From a checkpoint of a small image captioner: encoder patch size [8, 8], decoder width 192.
Rows from block 3 of the text decoder, named by matrix and row number. Rows with one number belong to one attention dimension. Each number is 500 + 50 x the weight over its row's rms, rounded and kept within 0 to 999. All counts start at 0. Numbers have three digits each. After the name is the row's rms in percent of the matrix's.
# q: cross-attention query (decoder.blocks.3.cross_attn.q.weight, 192x192), inputs 0-63
# k: cross-attention key (decoder.blocks.3.cross_attn.k.weight, 192x384), inputs 0-63
q.78 094:600479442521479432462484587494527510551547558484476427492522519525550423480587453396482450539567519535496560505448490523542499548558458442507475457489455529513495512431407516458402544454541539
k.78 099:522434374425505597561454467530478464483513524551534548524474524502580506448445434446457519474501509502467487536402552575461571541502432504563540548404557479423409567427538441546476540424545492
q.79 102:534522483485549493432427624470498576429487583499530561510396536606538510472462465506387417509552583499478558416512576464464456402599517484529513458532550554526577435481498563535520508451559521
k.79 101:499440521463478549445439498454558516536500424459465404493505537459478449489465545491427470543543435511585509421450452427452461489514627511553472525454466462498522487454462408538493456546502585
q.80 107:455469476571515466512494495417569516526468442523450410528498514524438475519545493486629492510497475575490442577452497573482543430442440506455500542419518436529479438539469433533499496568561433
k.80 103:435525440415525438609387456425469494466556433491547554486515622550443476522484540441438473438413499613482473503478500399484577410473471462520505475472577490556488577406559514532377456496532506
q.81 100:493405602564520491474539461476580515425562557478446446381518477372610515498524448559520575418477521462483507536598489555580467497481551564485539457460554443476543525378449539540444514506462401
k.81 106:475436614562488488454478439554438416515473541506507514446495494504489516393503507531501531384488631386443442467465519478596560493432531585500540466570389500494471555401421486595532464569491529
q.82 086:533549527447486437519488516564527484479412536550449499494441427530533474480533526562437569522466516390440585527383575487450511489480472556447503392547518411525526505507462542506514510567500468
k.82 087:544474508522465514530497494500577462479535454448416515507462455429478517362492554499411530411510481431496477484524474442622397507493506487487417529522382479561543490457434554571492515573554545
q.83 113:399573439474496507559541507529537519578547465465499466487545445548520499521522595496451473509388521591565474458476551541487479464583406427497560485503407453624492497502503574444442410476573560
k.83 120:525544539477520467554549421494586459492457488479482497515485518445487506514413466488524467457476462478442550494507481520479452508514401468458455534481502470619509510539528485619477567397442469
q.84 100:470587428447505491481507611533600512527473489534504496433478504443440457518597552535498506606593546536388470560464470530508547482519527458449490512530460494467461468529490631540465495482568404
k.84 097:446501511576468607388424494523561577479386535505527441496461526582494488481506541407517565448524560544496487458486520570542566582484464498502531561496609547514426537433447485499522487435499563
q.85 100:440428482571463517583443489519450492504516482470414543486488488488457519492504525533531479494503456470448453436515407560421537443478604581534482473428462530433400561484565518507483484610508508
k.85 098:545599472535536475562543503521506546510517510517488467488547503602477497497533524528457448558526536420481482528441527473452445427441547475529616434531498511457477472505565534527368599580576456
q.86 098:467472548502507457472438433478355464483551435513490555474433518460504485499419420468596542487588510524559534569518410437479491550521562575507423428554556480474519481583488482475445529461508496
k.86 097:515423521523411484504475494487515522425547500523673528489414529498542492500463545475546486479389556462638514540458573520462525490511508461494518412594539491468534553528476521429528491518507584
q.87 098:407401446515517463515526377481466415437403498537493499564457544477423578544425582545456445497464560515526398474497566507446550548524562492442484564515460505513433454508581520551505468531487484
k.87 096:497606499476516425539513529521571427478540470412485455502452481556512518523401492541444495572447414556494458467474527370529544470436541576557508564451456489560504593590516523573456516479422503
q.88 101:522530516498472492525424523475481513465589512403530487516442444418551433597455570484489462471539484533482511428531545558510490487460547500547425484494478538502498586541529520448528537461548578
k.88 100:517511544527408483543544568514479433437606576423620466478361462536539478496472519439574498468447544499411593561483447660403417545508518419480460503497457423508460479571568467407496473533548495
q.89 105:536479545505483521529388532557470616567441491513461559586566496509558479464473433486528461486649485451610490502497486602523538444499576525522508551483459459491440389519412513530424519523420581
k.89 103:488488460488528548448445454447546501509494576498528471480489537487456468497410419428494479569574464528597392581471571547453526477482512473514561505476433433481483528511509421517462507481392491
q.90 099:452402471553536516525470462532513481519470473574526543520551489492517556567443592553533522494452580513516456520556514564565555504503470464428514476531439473583391477445570491512469420531390525
k.90 110:464554517481556466438497516547533532518461504512470440492412496446518513533479471488490490481571454519434440414524433487625581458520481467464457475425502455541574542507492570547515500494416551
q.91 104:421442483556488411520539445593512562519542471536456449441547524395447496627492505508436501495470605603541445473470506534553560525436475467404557500498523468555454482490507543515505533516584427
k.91 106:473513549495450445522495534480558486453456584493504526466386500427544614532569450473502517446424510510469499393519460468610492467509452563456501480584514485526585503469520524496427612508493477
q.92 090:426499549517479447584521553486449469569464541511449467484478434506541504423552417473528435429446501465664507524518466383435475507474592494561490471451432477488494510572505532501468525430451508
k.92 089:620456427546454505446623460493469522542520569584515404551490584463481436437509399513541511545451549504479537493395586534447506442437498457468509436565444562420496466533463517477522514525412442
q.93 102:378502459454398498612476559467562509609490448550478479453569503373521562597446512547421511528547519541490528479492409532488587527545541524521506481418399527551452515559532509500495363528458498
k.93 108:575527572513492417492529528520578436512524470488516435449433535486488500512445453444454496474497468557433486388441373479479505587466458509506526486468523488506529539542559534511453546518542493
q.94 104:458470560433502536499537492526520575557487467595508493430465566552498484515498551485471402549537594494522627457460543614559557481520431503438508439490463453495544413512528565481465507513617487
k.94 102:470464543462509532433523480503544500371446494483528512608411478552510542504511445466503500495464441531499492451524499549562481505472458453454472559511486466628529536499467452567488514508456547
q.95 099:561502405468511550495529538466506447458496525466503445478521471452417468543488537468558492482505494423503533403547582413561451495509502460537461500451523541485558561567427498534514517466575490
k.95 096:449541541442510494532477481604452462427572519473502470534471489562454475428529471604467503446545553451487514549556413559481513456516545421545494493529513502574443474545454511472563513504562459
q.96 107:457441393549488538499567473517565539481479605533512476535437641511517586492443493527620495451470484587544326489476467499548562549548477463521588526559515531480567430545478532457496424442472453
k.96 110:478565530484542513481409469562500533571448491477449481532554605504596571445492466489501413474550509401488465428520558475548521478504583558509507525416552530549471468588473494474524520542511525
q.97 096:491563519485432539499444504442476494614447436460471535513483496499575580477373489523464493507501532458579564393481482546444499519569513553544483350455468464508493446547558469473413486545539512
k.97 095:633539517501487556572557427485517496584522458496555399460452531425566519486545492489459465555468428483509484424508496451500405507473572508475447430509395540485482514436405550524509552539443442
q.98 103:561504550395485530398506434481500486461532537510456469454409524518446390550494400504505607475505547424537506428483568527593537605583485440451488534561556459540520490442477559489552554560604557
k.98 103:401503546525538446543505567537493434438618474473505529451476539616549540476592510518502476480461455475489531528518425533571428505561531531525461540504480482451469486505519419490519553532594438
q.99 104:537487420604501520562534464474538407449460405462430538452476480444485604518498531467495541584552477497373560539544391451480444449444493477427523532472440564458552548501567483544524495565474489
k.99 093:530510383498487466434442483534601487520542477507530444423556526592439498516584592457491492482597583481466505492557502511473526484441563486503415515572495546557450522377436481528552459456464590
q.100 091:548526537587501566525522557388500548590516498428484448567555503470493418478532561495625525429568465499583423525531518516581451602465543551507496484559486412534563539518605495552446530462479558
k.100 093:459521493518463498551456479512583522577505415454519568471455468517544467541537346482597583508486575408470526539476565521500573519549514517413500436394478511531434496527469486555510540415559512
q.101 099:440498523484482533496546431537537543531541495465485547359477519484481552506541457554392493438470503431618459504484488508455570457402506425570629561465493498459509479529458559449497490488461508
k.101 099:507501552520535509389485432469508448517510601497417509453592506452480566470533458484441476470527424391435502494503515591464431432444538532411605478540424573478510523475536525529474527531539461
q.102 098:549506479482458382470463473497505475456525501467425431516426488571536568544481474504397424543501576500438584512394530496481604451594410498471460425542521439507444470508539555548468425513613478
k.102 102:481521421466580541516509499455508469486506455443481517542553485535519571475511574476482474482561389422416469476480578481574431606438455497650416535503529429512559481381496497529544491497544481
q.103 100:499529490487445422509512515461586453525476516464477487469513494558580533436530547517456524429505472528412560480475499440435446452629470472487480439508531417560594548429526493469453553500414477
k.103 098:542417386517558564521573471527406530591527472490551501463557553521447531420475558495556467482510543446464519588451390439570530623485454534647433525424547548487460479459456616532522497432445444
q.104 099:485520479467422530571499511467462528449518560464506452636419519558465529457453500538495425533457542478500366521494548538493529510558475533571442526450500483489495483421494497547507437485510491
k.104 098:466595533407496457534434438402475490442439449461367424466595514588457476490512518497491535581488447455448462514563570455533445478460474569515525560477496462579425481461553434571471459580548525
q.105 097:429484494606524464555506450577503519464475505480462549468515452489439455562506447518536606476499450537513509528468402475487402459449600550463488518496523509471418541560500414537556536585460482
k.105 095:467565544582526502514443490449514489467491547477500513529582484502461440534517500458541418466530538475558453507521521488502477531460489467508450460543568581549554523544532487478479489474468529
q.106 103:504546475494523505496510427487508478462443437462502473531544491502430523478612549481679508399472455477402544529486510483529520533518463473559482591469470430482565485494447502470422575473469482
k.106 106:453518434552532550524476443486384421500495512455551490501509504507418512446523493497515473509479490395460470611485543571549542483483499397466443471471461529492440476531422500491538472420445514
q.107 100:480527462452586514569492398558543506538467486518479537428563570517453452533514490544472550497419563524492552461487480571522528525500449478484548527526545442547465493416435449421547479522578513
k.107 102:432483532536545412505516518484495526374508543487517603446523515537577574567476448451511487511480506521448577487616392463565490502513393505363453507477503480497545392478558529529483520514543594
q.108 100:522481450422509503538517442520564529445569474501531532527577445548517443496445485536381536474484393522409608476486480507540501368455445485530507498549527474518422434523563474491511466420599488
k.108 099:493476469456531513481470499487458411457458537518460473461451513529515554519452518532479566502610485558481576489560489551574546509489429416489454529476510511539567540440436554433512544523486545
q.109 102:535479538406469564417467515528563496538502514535412511539551453422480438516505407516577414536562520477433461455437558577418435465465483488617500531487477522484462514490515542416443460560565482
k.109 101:513535465485505639568524480514480493478484554496593492539537445546421434544558504523597537504520533505468490608507521579408461474572493495529492532484467498484433514509491379544569651439593442
q.110 105:484534484475440554517531437534556554633486502558493538472488534515538468532455464488506513556479559477425457446518445511503513502583512462499484525478577560564617529486577516475512476502544526
k.110 099:482613528554598472512510509552553531572540483526477429443504527474518467487491484484484475473576465466472455450643364445463405532471517513529492543511546496542513431601507485489484646564516462
q.111 103:524491536412457551564466564532472570521541469498630508470507540479410531532501487445439450474520523479504462417474492586587461502527468434491528420482477513536490523438531484498503531537500554
k.111 106:410468529455420493449470464491586429439465487442525454403380516519506530402456459565461471531508476518510528480499446597473455493500469533472502493425428521554540474481548557451527529573507561
q.112 100:483465508517591512536490558560437510504507459584471513550485621534514469486382536465495524532461512447505561493513459506542503429438498545452517524518560507501438489509535467523514510390477522
k.112 100:453481513469530434428429547524511605507448549481444455596433534463513571595451529466532567540514501526631519491584540506515484491515507476458463481526435466504568583570523458486506448488542595
q.113 104:522518432533552464493415602456437477478527534603504524547529565573509416501521558467535501553511516521534450532553535515528528390537488467535485495461527521504340500514563523580476489524533499
k.113 102:521565465444502535489551575489477547470478460385442460552474478493428496559413511499407512596536407624534498490511581476520516500467524463594549484494545405476465530512464464532470505377510510
q.114 096:539445463445521556417588509553465582522421517420501467577509498503447471531424521522484425519430577499535509499457581479444521490497476535477477448566522502550478489548566502540450509483658432
k.114 100:529544543396504536548472457464543514426509393487574506450478489510492532545483527552508420558479426468526510487538444517451504464532523506460449536478417473562592505445483539480365551564443483
q.115 099:541419475530467428558431553505422545554404493519521559492476554480490572528417529449545431522594496507618570518476420530464545527402512582530563482488442522513427609506415510490500520527464426
k.115 098:584517576493404488421471537493524503566504513488597427425391581493479529482559524447423490522524578570616403431484405534521480444522516484524546491557518549498555474451502521442471435454442472
q.116 101:433479563458452530471517431474544558513548417415471586422498550401489498462490547497352462591555550431540564501479567435452446455513529467497445521438539517468448578496558559399536485547564433
k.116 104:520528601533502521464566586567575537441468540437534494484427428585560618456450565477461509484444551485500537577437454577408483558509551572561418527498477550499477518466563504475540524558464468
q.117 102:398460533463470481557430489473455470546528516469497541530479561352539542503499533541444519417543410534504438446521438545402525436495510540509499512456502555525445455481652586573526410575475549
k.117 099:564515550529473441424500516392579517592508498534406485493518506525463513464490537537494505557456469497443511430528449401520459491484489564516493525476469514475507506469555477502369580517543481
q.118 105:536500456479588567445481534526514504418574481486552439511444496460443513556564474550494480426452501552488475540500517539510558505548450473498534553532507531595471424406586467468537558488534521
k.118 110:348521478514567549522440534408497420533476435500460478520513388516530539561457550550494503438495422563425517470526526499513469472580429509417466513503491474534490500430542429532530438443560518
q.119 101:617657495524552409455471504469561495455537542482462397537474499571529503410569472433438623471486496488484565457454550440492490432520405513505548433573515366525529495501444464450464503453510460
k.119 102:471408394439487612517418465457511512510441499439524554566576461474525516437427474533519551399456488494441615595435567519512546557532487535472475537524507400507484481437383545458487427449544526
q.120 104:544473514430571521462480513465490530506470510488520455503477392615596539521417472493497435511609453390520439594485501601533526574579462578551443425462527467513448492461503464445463506422553493
k.120 102:437485507485520544514543561516449516497464410505495492489489475518469495449359465484582499468535435528460448522469523502519485591583516512547512579411493434438513534517498529566519526541476559
q.121 092:587470497538537520457476480500455464452455539411462420455480411557563513491530473494504505517590486469514505503518536540437502471551496489468551518493493572414458505489475619580457427488441543
k.121 096:505449466452460610486471522516489487572513471488535577520524507483492456458529480514505457574521510418519481511410658499516466554510521519592572505562467478406429497435504502527551507525504491
q.122 096:654504541454551516469494538522579531522542431486545465541461415547496453436471478487495483506579577457553530482466526522487489490507407510561565453564557460520511509449482554482499456396478561
k.122 094:439448502556513560439489478514562544540510433560468479447530464527510566495449498572512623503514537461502391555514506458499517587582481548544512551422519446498485495480460447473535503519451545
q.123 104:630476520457574447581410430506517445463465550482442591477482406478523572544516533493454539531501412562449470438509426484494530592483582486525544518516424530526426455429503501472457517475466453
k.123 111:524445379476469551520575522525510500590499550551472479456549411535439476536489462442513480555535419537474542552567479463537492569493414529433511490479529466467436464520484511529529498458467452
q.124 093:556495515479477555556432515503469483523452443549560563465564486485452493441509464541439516415504398559474617407556483394424467412394492496486527601514527552464482583534438455411539413522467567
k.124 090:553444473494483438463555541485492505493548559463523506404528466464468395506459485548555586573607488507523463516603563558386462502471487421494513478469494446529576522474491475560502446473477540
q.125 096:444374430515517442509529535569408455435488603462380525494618530521527579492452431543476464507426464503551502454529395429417503467460516453548451601519507447493466454516421488517444461490621477
k.125 094:521536489466555457444542481492436459486424526536478496546571561395533474610439498525402467501514492491525550479529507482490501556442451488550519526507471530513554520409486383560535562514534460
q.126 101:512605493580533468490524564565522498381455550512553524489595491582510495417583455454474480514569529475523600516545527480493451531476433456588573509489428494499564423506482516472546586449575504
k.126 102:472351417440442527511519503431400481444487436503494512503615477421479407496463536480609557527523459541539526555500512539545424529530547455497462565416481537522528483483374374539491458392489548
q.127 104:462460427590388456474459421451479484536526525506485435497496574491490498557450456554457519461419541582551440515528507633501577553469567482453468483508509549439560505511506475521544492509612474
k.127 103:510577515445496392497576587500495451396486477464559499558539525502542511567556473414502491475501590550539534457454448543478498487423567479533420509611558466519556507510600471508491555569501504
q.128 097:474452550536517513497493475497533427507496461461516470482439544520438478563528495528483538593530440522519485446413496539564484484559581488595534497567443557528525534573512442478495526509447542
k.128 094:467499397481601506460397557472494505484484504530474447446453475511498439484432514458565559465545601439526474473479514552516475473533596484543599528567474551544469480500584591559574526584474524
q.129 103:523464452431444501552474498468570586444600461516491534439408508523535462498509581547454505467568525510460546516406531493639469441568437402507558501566486522496522413485496482497536574490591503
k.129 097:480480501424510566486522541552508422415552492503631437481525475560474546525391520561572460436451499561377555536508526546457546426464451504516475576482491480541456462522567478542548444486510486
q.130 095:481533479549538400529600500484632499550490553563484483393488532565621568494470546492558504446478583491543496550374523512596410499459459487556522499503513475517535441472450525476492548479479432
k.130 097:532432515502552473470497521473519447525544505482503546470628496586498370540511404464563525516505477482483517476554447474465414501494494470539484544513444558492461503475528562486462410517415503
q.131 103:519590570511493553438446520515443453532471516497473452442431407477465483558538484454467425488493462583492585470520399468505480607436483442539410516470562510488415470478470494549433649553503431
k.131 103:568489438603425450478596541580480564557366496528467529620495521425482492520548555477516469567518522553565559568388498539440501581451545532562519415514452544429496510555483510416487504575484475
q.132 101:533462492523518471440524602532399431580521486497519490512588482540525548490535421506599467621532529482574452466496483596458478503456483542548518460501489518464596562540508573514457543453488494
k.132 105:562413441562582491525480519488485534514491536479505440453469505437532555461527452461480513487572572435485566447454458477433372514538498617423539413547533471533482545550428522501556487549473424
q.133 097:491528501547557522571498505474506477459550526496593556437445528473482493489510543485503506370522461451596470484543514465504577466395513528528538527542442618515507492509505524511542565469448481
k.133 101:507438501470547459476453523472540439461435537523371548500469481468487475428566520575500561484447525533496520517476453544469440521465498463532545548462447424458538400379530478504430477564437510
q.134 100:604543509473464500431451557394391469534492556494445473494555441500557520505525434409453473575462470549430524490468416486486491574482439526477559506380605510481394467486563539481447456489496501
k.134 096:544567503575441616563588490611471546639559511535537480596461522469470563494545456556447494559476430507510475518476465455482547424526445571471358432511523536513500520631495514425482624410583532
q.135 108:550428421485484496473555433646386487429535477572646507532575489450448410496464623498522497566495481548550496515509494433543557499441491426488475472513481518467544452419424520459519546547584495
k.135 107:463434570469431460534517525484473486415464604517512516465463476576562517490509536510498484492438479521468639491487503502402540561477387496425472558537454562486494504441504504441488480522470562
q.136 097:554467471484473496478468492531425466518444470524443467564489528502408471578527578523495482490523566517621542425513487545468541493420442565496531557505450548497505508522564467517487470397470493
k.136 103:530447536444517496478536570494421451456434607471430496449497434538479518488522543539395408485479523492437491430544461556424491462536463515467559494507480449387525450501483478588562493499468521
q.137 101:593466514506469510432523547456410531548478559534441537534455474572493501473397472444551478615451539523565435486459450535510451563473493525487538489435516461440468496425534568537455455528522506
k.137 100:616541515537457479565591478571555528596521539480527496491480547483500494507514360450515473571502536530487512458442413436462523466435477524525574423505488577588489503453600560427420584534504488
q.138 100:493520576429509472428529482560480549559516421449413497589557513572511441464538494480465470443547530496463523567596534470506482506603489517530339458475556443488460441532473320541458582447445508
k.138 098:513407462574546556465548544528422487543495436495548522526420464437513443579533600499480364552483454518532463495479479435481619555544478517460462456539495555464469507519548517522483488531574504
q.139 098:508509401517569538472468479467498417463625555505492545581448463407529432558433515476354596462554479480460505385574476572452574506514474406395496571456496496523507551490496572549512404521533483
k.139 100:492547492564526557528603466449544511489502500493449460525587470542507523411485455545474458462573367568520644567535472551524517528531480483546533539437446420461614493537530463408584474466518509
q.140 094:458494493590557546505521486539477550446517539480502503456482413504408553549494456497523451459459435521488455536499465512555543470447487543502515581469521551493521589502490479473449430604427528
k.140 096:494450558475342459503483514526475568533489520493453554544567459491439431611533379561595588595523565476506504515506592552460510539511579585457607580580464578489523512540437509461522542583568467
q.141 102:505427546496557611482571557451485556542430588493526518435587515528504574448520507489545506568462472558507551456484475517487475512516464487468488585442552444565497538518497492541498529454443495
k.141 099:480441525553489494466436532525411446442546525498525520432463547437522610547556466560558463569505528588505421616622459569453539420468424497482607435561554611482507439479481481534457525433601423
q.142 108:470482505500489393554539549550479550469610430439655440545526545436561523471429548430437490498546403468460508602569458417539596466474592443428462535529419509477455438498438475456575495589432474
k.142 102:433432506486431494475531374526501524451469535554496511565456490510531501470592558582520502504472509494517607514442474431475495521496457559561418594459386528644521541448509447452494540550523549
q.143 101:540458477414615580421527457453445530461454597519435518476494552466540518395593438509416500608541511491485443489529471515540482587549436494454532522510566544484536471396570596536583514437444538
k.143 102:535550470539520464498495507547416555514481437480469417549581513467498627418490594658461550466488571506479460533519512418561538482503437543540466502609565484529552501540380489458493438470519568
q.144 102:498523493522501553615483548488579589422530495551508543549432586510499552454518519470501387460517435453442553510474487440515586490586573421573504537541474512446465501444482563466530511457448490
k.144 102:473517463489449517456512483415585530412502509511528445579471574479455529465414480534530578555371480496474451580445570474490583514453474477574562475536450527521491474386523384515417538491509468
q.145 100:538537451512437578489453549562563500513559486489490530562465445531522540539414473504463398458543489556467511566488463453513448497470543558448539451470527376481461474499453456558477521587567543
k.145 103:555570499566515430575554520459522510454456484475554615574523514503448370538462475372530550550495482598525540520459479520498494673507531473475521476529442496463534485451548523465389511532466523
q.146 092:513512404424480512556491505603520518588547462540532537515472497524546470527582539476511459414490482508587510446448518520525484516455506552513565486513483429492476422460366575517486464494488574
k.146 089:592465490476527507471563431428510489532464498494488659453495464462485537463400516548432518493498459474515527531514414481590385510391497519423545412461572420453545485506491531513442496473473564
q.147 095:490450419583480433508551492583562442417528508594566476495531537487485466498444555565491508412459462504549543536499513515457578491492490474356556566541480470541561525511357549471545442555541451
k.147 096:371440567455537472522568541416564463407512536480554536409471412551515508498475464596463523484528396441407580541510525539545488610609446557536427628477429444466466443515547499469504423481453433
q.148 113:491497511582416460448484460555601531543652606492511487500442482542562472504498558458401547460443469495487504530535490429511502517480553508414465440494520477512512554541478455463532458539408381
k.148 114:478526409532454481474544473559436547552517461513550603454552456495477408478529500572497482450515542544518512513566460473448446528590565590571459552464517560495486518530559451500556500516495461
q.149 097:408486486376483456505503399552469470418602524519531526576541483478505419455499482502615605479561509517598441526499526532489543435522531485412409461544451514582591534537490502455620520471527591
k.149 094:412518562383588452499446527473513413385512551552500476428558503577514532526509619492550574459490544520429428502492545468539468490530578439462497542511492401594504541437514545517530449467459494
q.150 099:442474450454487544518534484528535590490516516536523457540560540434516557469516541562554495512515489547500435502496512484541548443506484474511564551508507537541587463408470492414568587414540542
k.150 105:482475495420552507549401435436505397410525574509493525446529484479461529501483561523563504435490534543433531519554524528514493535489464469409529526578582500544515460371489481504539421409505563
q.151 098:477513559554548515546506432468531439465489502519500484521529412462369525447406493507498532474583499573448565503492420515535516535535452469471575517513494503515533447506437510436450543581466482
k.151 097:497439550514505489539611543543600560544389511511509488555494519578533498563445502461571583545491403509499534568388552561445501503559455550595609484479519545395547533565552514495470563461509491
q.152 099:460532498376498472488361487486499464463467500551554524590426518471553518573499550530521455526512541558532466555505527522482728462566501441427465451542442542553497427512511530528561505485503528
k.152 097:421526494450505601513527547404401428392520454546481515565523470553439538509488559487514371525550432544433463516459438571633542510545483445444453463392489419521500498517469444465486462459421615
q.153 102:485420558423514489422507463508487526492448533483518464424551514473558527359569477506495567453514445484454517474494591477446505507508473500411501502532511541475546533563424442440531497532433510
k.153 100:441463508533451543484442472542546582557569494513527487442500507499502447400553543561434527511415605354477423501522523442548473422499484564556503515481527557524479516569517445499529435533510477
q.154 103:553545543540610432585457553508507505530562476479466499602459480569503543486471498453583479505481427480523498495372489465520371426529472469530547430421490552506530441493420511429482551512481432
k.154 104:586474485564421490557543464513528509599484443579539492476432475417429462462538462430531497523532521417549567487519451579508449484587430554501550507539413541555574508593467657505521583476480541
q.155 105:564489518525544516459529546556560476494472517552432541500409513517583590525472492523537368469506501504527539533501498491521455574443462531594582463566535472460553541509466579466447495423478519
k.155 106:539469540574534463485594504531440444489528460494487514483566451567416577443487405468490440536466498391399527484500422483525473536463548574469524423494455447481461405524596467508496567570495427
q.156 099:505527433454556474499577485549540521474595495572494526616575529510464436530515576472562496486517482563500523411484533456487485449550437483359511605505571405471496551523484497488551419463521486
k.156 094:497561489450503479600485452520486394555536604558607567508561423600511454563479500472437481518499506472441490548526458513481539527559493542509458531537514481518472528426459447550482493458535492
q.157 105:527538602535529581472467571448535519560516506495446485484490396557478496524527494451482480444439499511533477491453379572538453538427577508560481510456491497505407532564536518585478460505409542
k.157 103:618480481521486428435600538544559605586493454539416569393521522449453496507541459417502467478502484486573410513438477523503491439537528484578571385486488525460522539561566507559452562566484470
q.158 101:538501457543580584550464456500414418541553482595470561526427488490479477504422437509515414611488473552504510509609498529552510468531492414573470560504498516511451610496474484382437515503462472
k.158 103:488483469550509463566539442516460400543578576564486428521477460443494510575448413437589462547496477570475516519470447560468531536525578478490511504573557528461520446442420482465586499521449586
q.159 101:569521486493586445481535567482578558447473506453479533465442440523487505548494454564543430484524420605484578412494405471499436510542549479552433559471606492457414444554499413544487487501524499
k.159 106:530475454594519463520553559539460518436421454552468503542461479470512526540526613502515464521558526467509522583469464607415515551440497441567556456502473490444529557581508549539443478558571486
q.160 103:545527425456430516559482494494527468555540402388545536484536482542631438622564562476413502485464448472440509469485502482438542492579502521506506501425456514495465465511549484623538521454548475
k.160 100:536537441551461585428509475452481531477563455543445508533512468503464455544409515536408431430490424642580512465571563442439494562519495514502422513485572508483565567422506474528568405477445499
q.161 104:508504406498560473498539386516526562500505540481416532574485565424496476475515435462598456543442498503541523514523480505533467476508464476537412512472537438483475474453500531346552487457462480
k.161 101:491516519482438474551454450520533421463511449538474478489558443567467480508556504421573538507514514508445478500543436429494476484467522471515465484556502470574429502565460500618510440513470550
q.162 104:392475526535529474507509498472573488474606523493562541484445559520522515534466532525533493531589584479403529588495518475631577452537372430460480563596422609589550493396494494444559516484536459
k.162 103:425470460402577439539507468449543461493499530428468551512470518407536530571480480504557505454472515480461521497573513502467502506591534559475494623508450390544509471451457510527552431530448535
q.163 099:389458517448526352567487466576512438482502389415568422494491447569536549528505513560480432478526460561515406548572519472548436529513527418492513488446450519523560491439525501524521539468498586
k.163 097:438503541397522437476451499553515528484465497476442586503471504412498449539515499448560518492486543525486560473416480581495422571485492446457417515445483511550507561475406527539510507532503525
q.164 099:522444490569605492488489409481484452503451545443581539498515529547448591520464606484474491418438485480447522474470493488521527624474460504478461529460454594508489554521477498503451549556442500
k.164 099:466429485532488539585503497465560422499493531475461458469472462490536406583549478534493475535502517482547495533540509511473466497545539579443540482497423571516478449464423430454508524496460440
q.165 104:451479531513524520525532537473541542510531379407538479542394603511580590513551515473433501499515479422409468499542517510492511528501554553529493541411426527491445477458564563472413505545408566
k.165 106:491505508402538505472529480464458531530463538438494516503547548416477528531449420466498542566539462514544478486538590417441589523543555512425512551462494427516558518407496544451564467390575563
q.166 105:501535469469476466511411450482478403508572477491568521422432612535443480526502564499498514469524494521446575546543474494523544467457570490547476577566486699550491461527556465459546562539541525
k.166 101:436415491465491492445478487476510486375523518499439427481424489471564561431415577441497538543466562524504550485505432440485506433538533573493485566525526448495522460476543482458494441575416589
q.167 098:509413550467535558562399578449451502531417565525493441508502576516436459491570510524550480561507474441477535545462415540473547549562399531631483607402430468502466544622573544505526495397444576
k.167 100:527499479466481577368523558505507541540507562521446400470560517484469577539378474497496434486476536572492427453485444434454551506599461489573567369477540508467513547554482420501451418444507496
q.168 099:620498490510442471504500444531547583524495461564576500505460502451547374442489570559560538434448493429468499503478553478501565511583425444488546513519485432511463451443562511375528463520548529
k.168 099:441596499508433546538395485372515432496539481455504380546573461609438460495390461493514422587574412482443559514452489473454499563454557436494502442486539474503460448493526451450442421444478537
q.169 101:540431519502546527509541581522495530614486481491453577467513418440453508560561550509487497513497529501493527488558500499372486616457492561523483473463441451475448460599445514668421566494433527
k.169 102:592527517549482508463495463482491534602488502492456561541563509522519474465505534465483417489544486456527500559521526512509416495499512452484547385493434559464526474506432517508458566491564468
q.170 106:401509581526455473408466588478496496450552497478569561533484485548482494557420507548406443457573461562568510469443563455480543428388495497486478531535484485504581556421454460419483511509439520
k.170 103:407531589418498504530547539520558507407444525495629570504448475574525544509554424466529585548514544491429431500426481524496488460518531491555523566457496512447545494527643556494528511524547421
q.171 098:494568534513506587501452529548504498519545463496362492462532500580633562513525463512493357504432569491466481577429558518490407509473539527509518439511557458506592405501577465536568408446446477
k.171 097:531513488477577551476518465557452541554456442521464563557529550378419438476577487473526547496485541487456433493540464448453483584544458533555432524490568451533531469538444473555475445537429494
q.172 095:464496503388411413505489507521495457500507419532483488433512505505577483610540506471390544472465502503482541445491510402478523508521479476434525436506505511495562522548542492515504473531484544
k.172 090:462543409543481495500504452582521556525561408475476491474540509511512508484527565561462472475479510451497420452526561388483466478459526558433364560416440471495481539490477509522566561481469494
q.173 103:495476460472554575473553577477463466574501588482481594563455478603614494515493479430457440458459501468412523435462456505531456460455435490515535595515515538495520481523457430546452573436475420
k.173 100:586516515604449515519590473526493464534462450460504555550461430383491524460461512518434492576484528536484489571499360533574526514438566567481504404468507499497580520535467583467553491469571447
q.174 113:510614540468534444462568454522493548519477500537508520476477458548442457562506567513468524386386557543440477390476450517476474640470355551517419474468486501475563455538513467556448508469507484
k.174 113:528443451500424515505561546534473499557534460483492464513508496477488453449470553480523503498487437489541495485551535464511445517462505495516586468478516591432567546467459594509560522524595420
q.175 095:562428514480471339533547495489498533456562530568411510492451493487536438521553457459522485608519607485580533524447565536519492578532484470508525454503429547534491533489546646532542457486504489
k.175 097:553530608426523486423513489558543504482488505485552485448595455529490625518467523546467430443563459448452507440511419532478502404421474423493392568462416481609471439409482534560448560541446543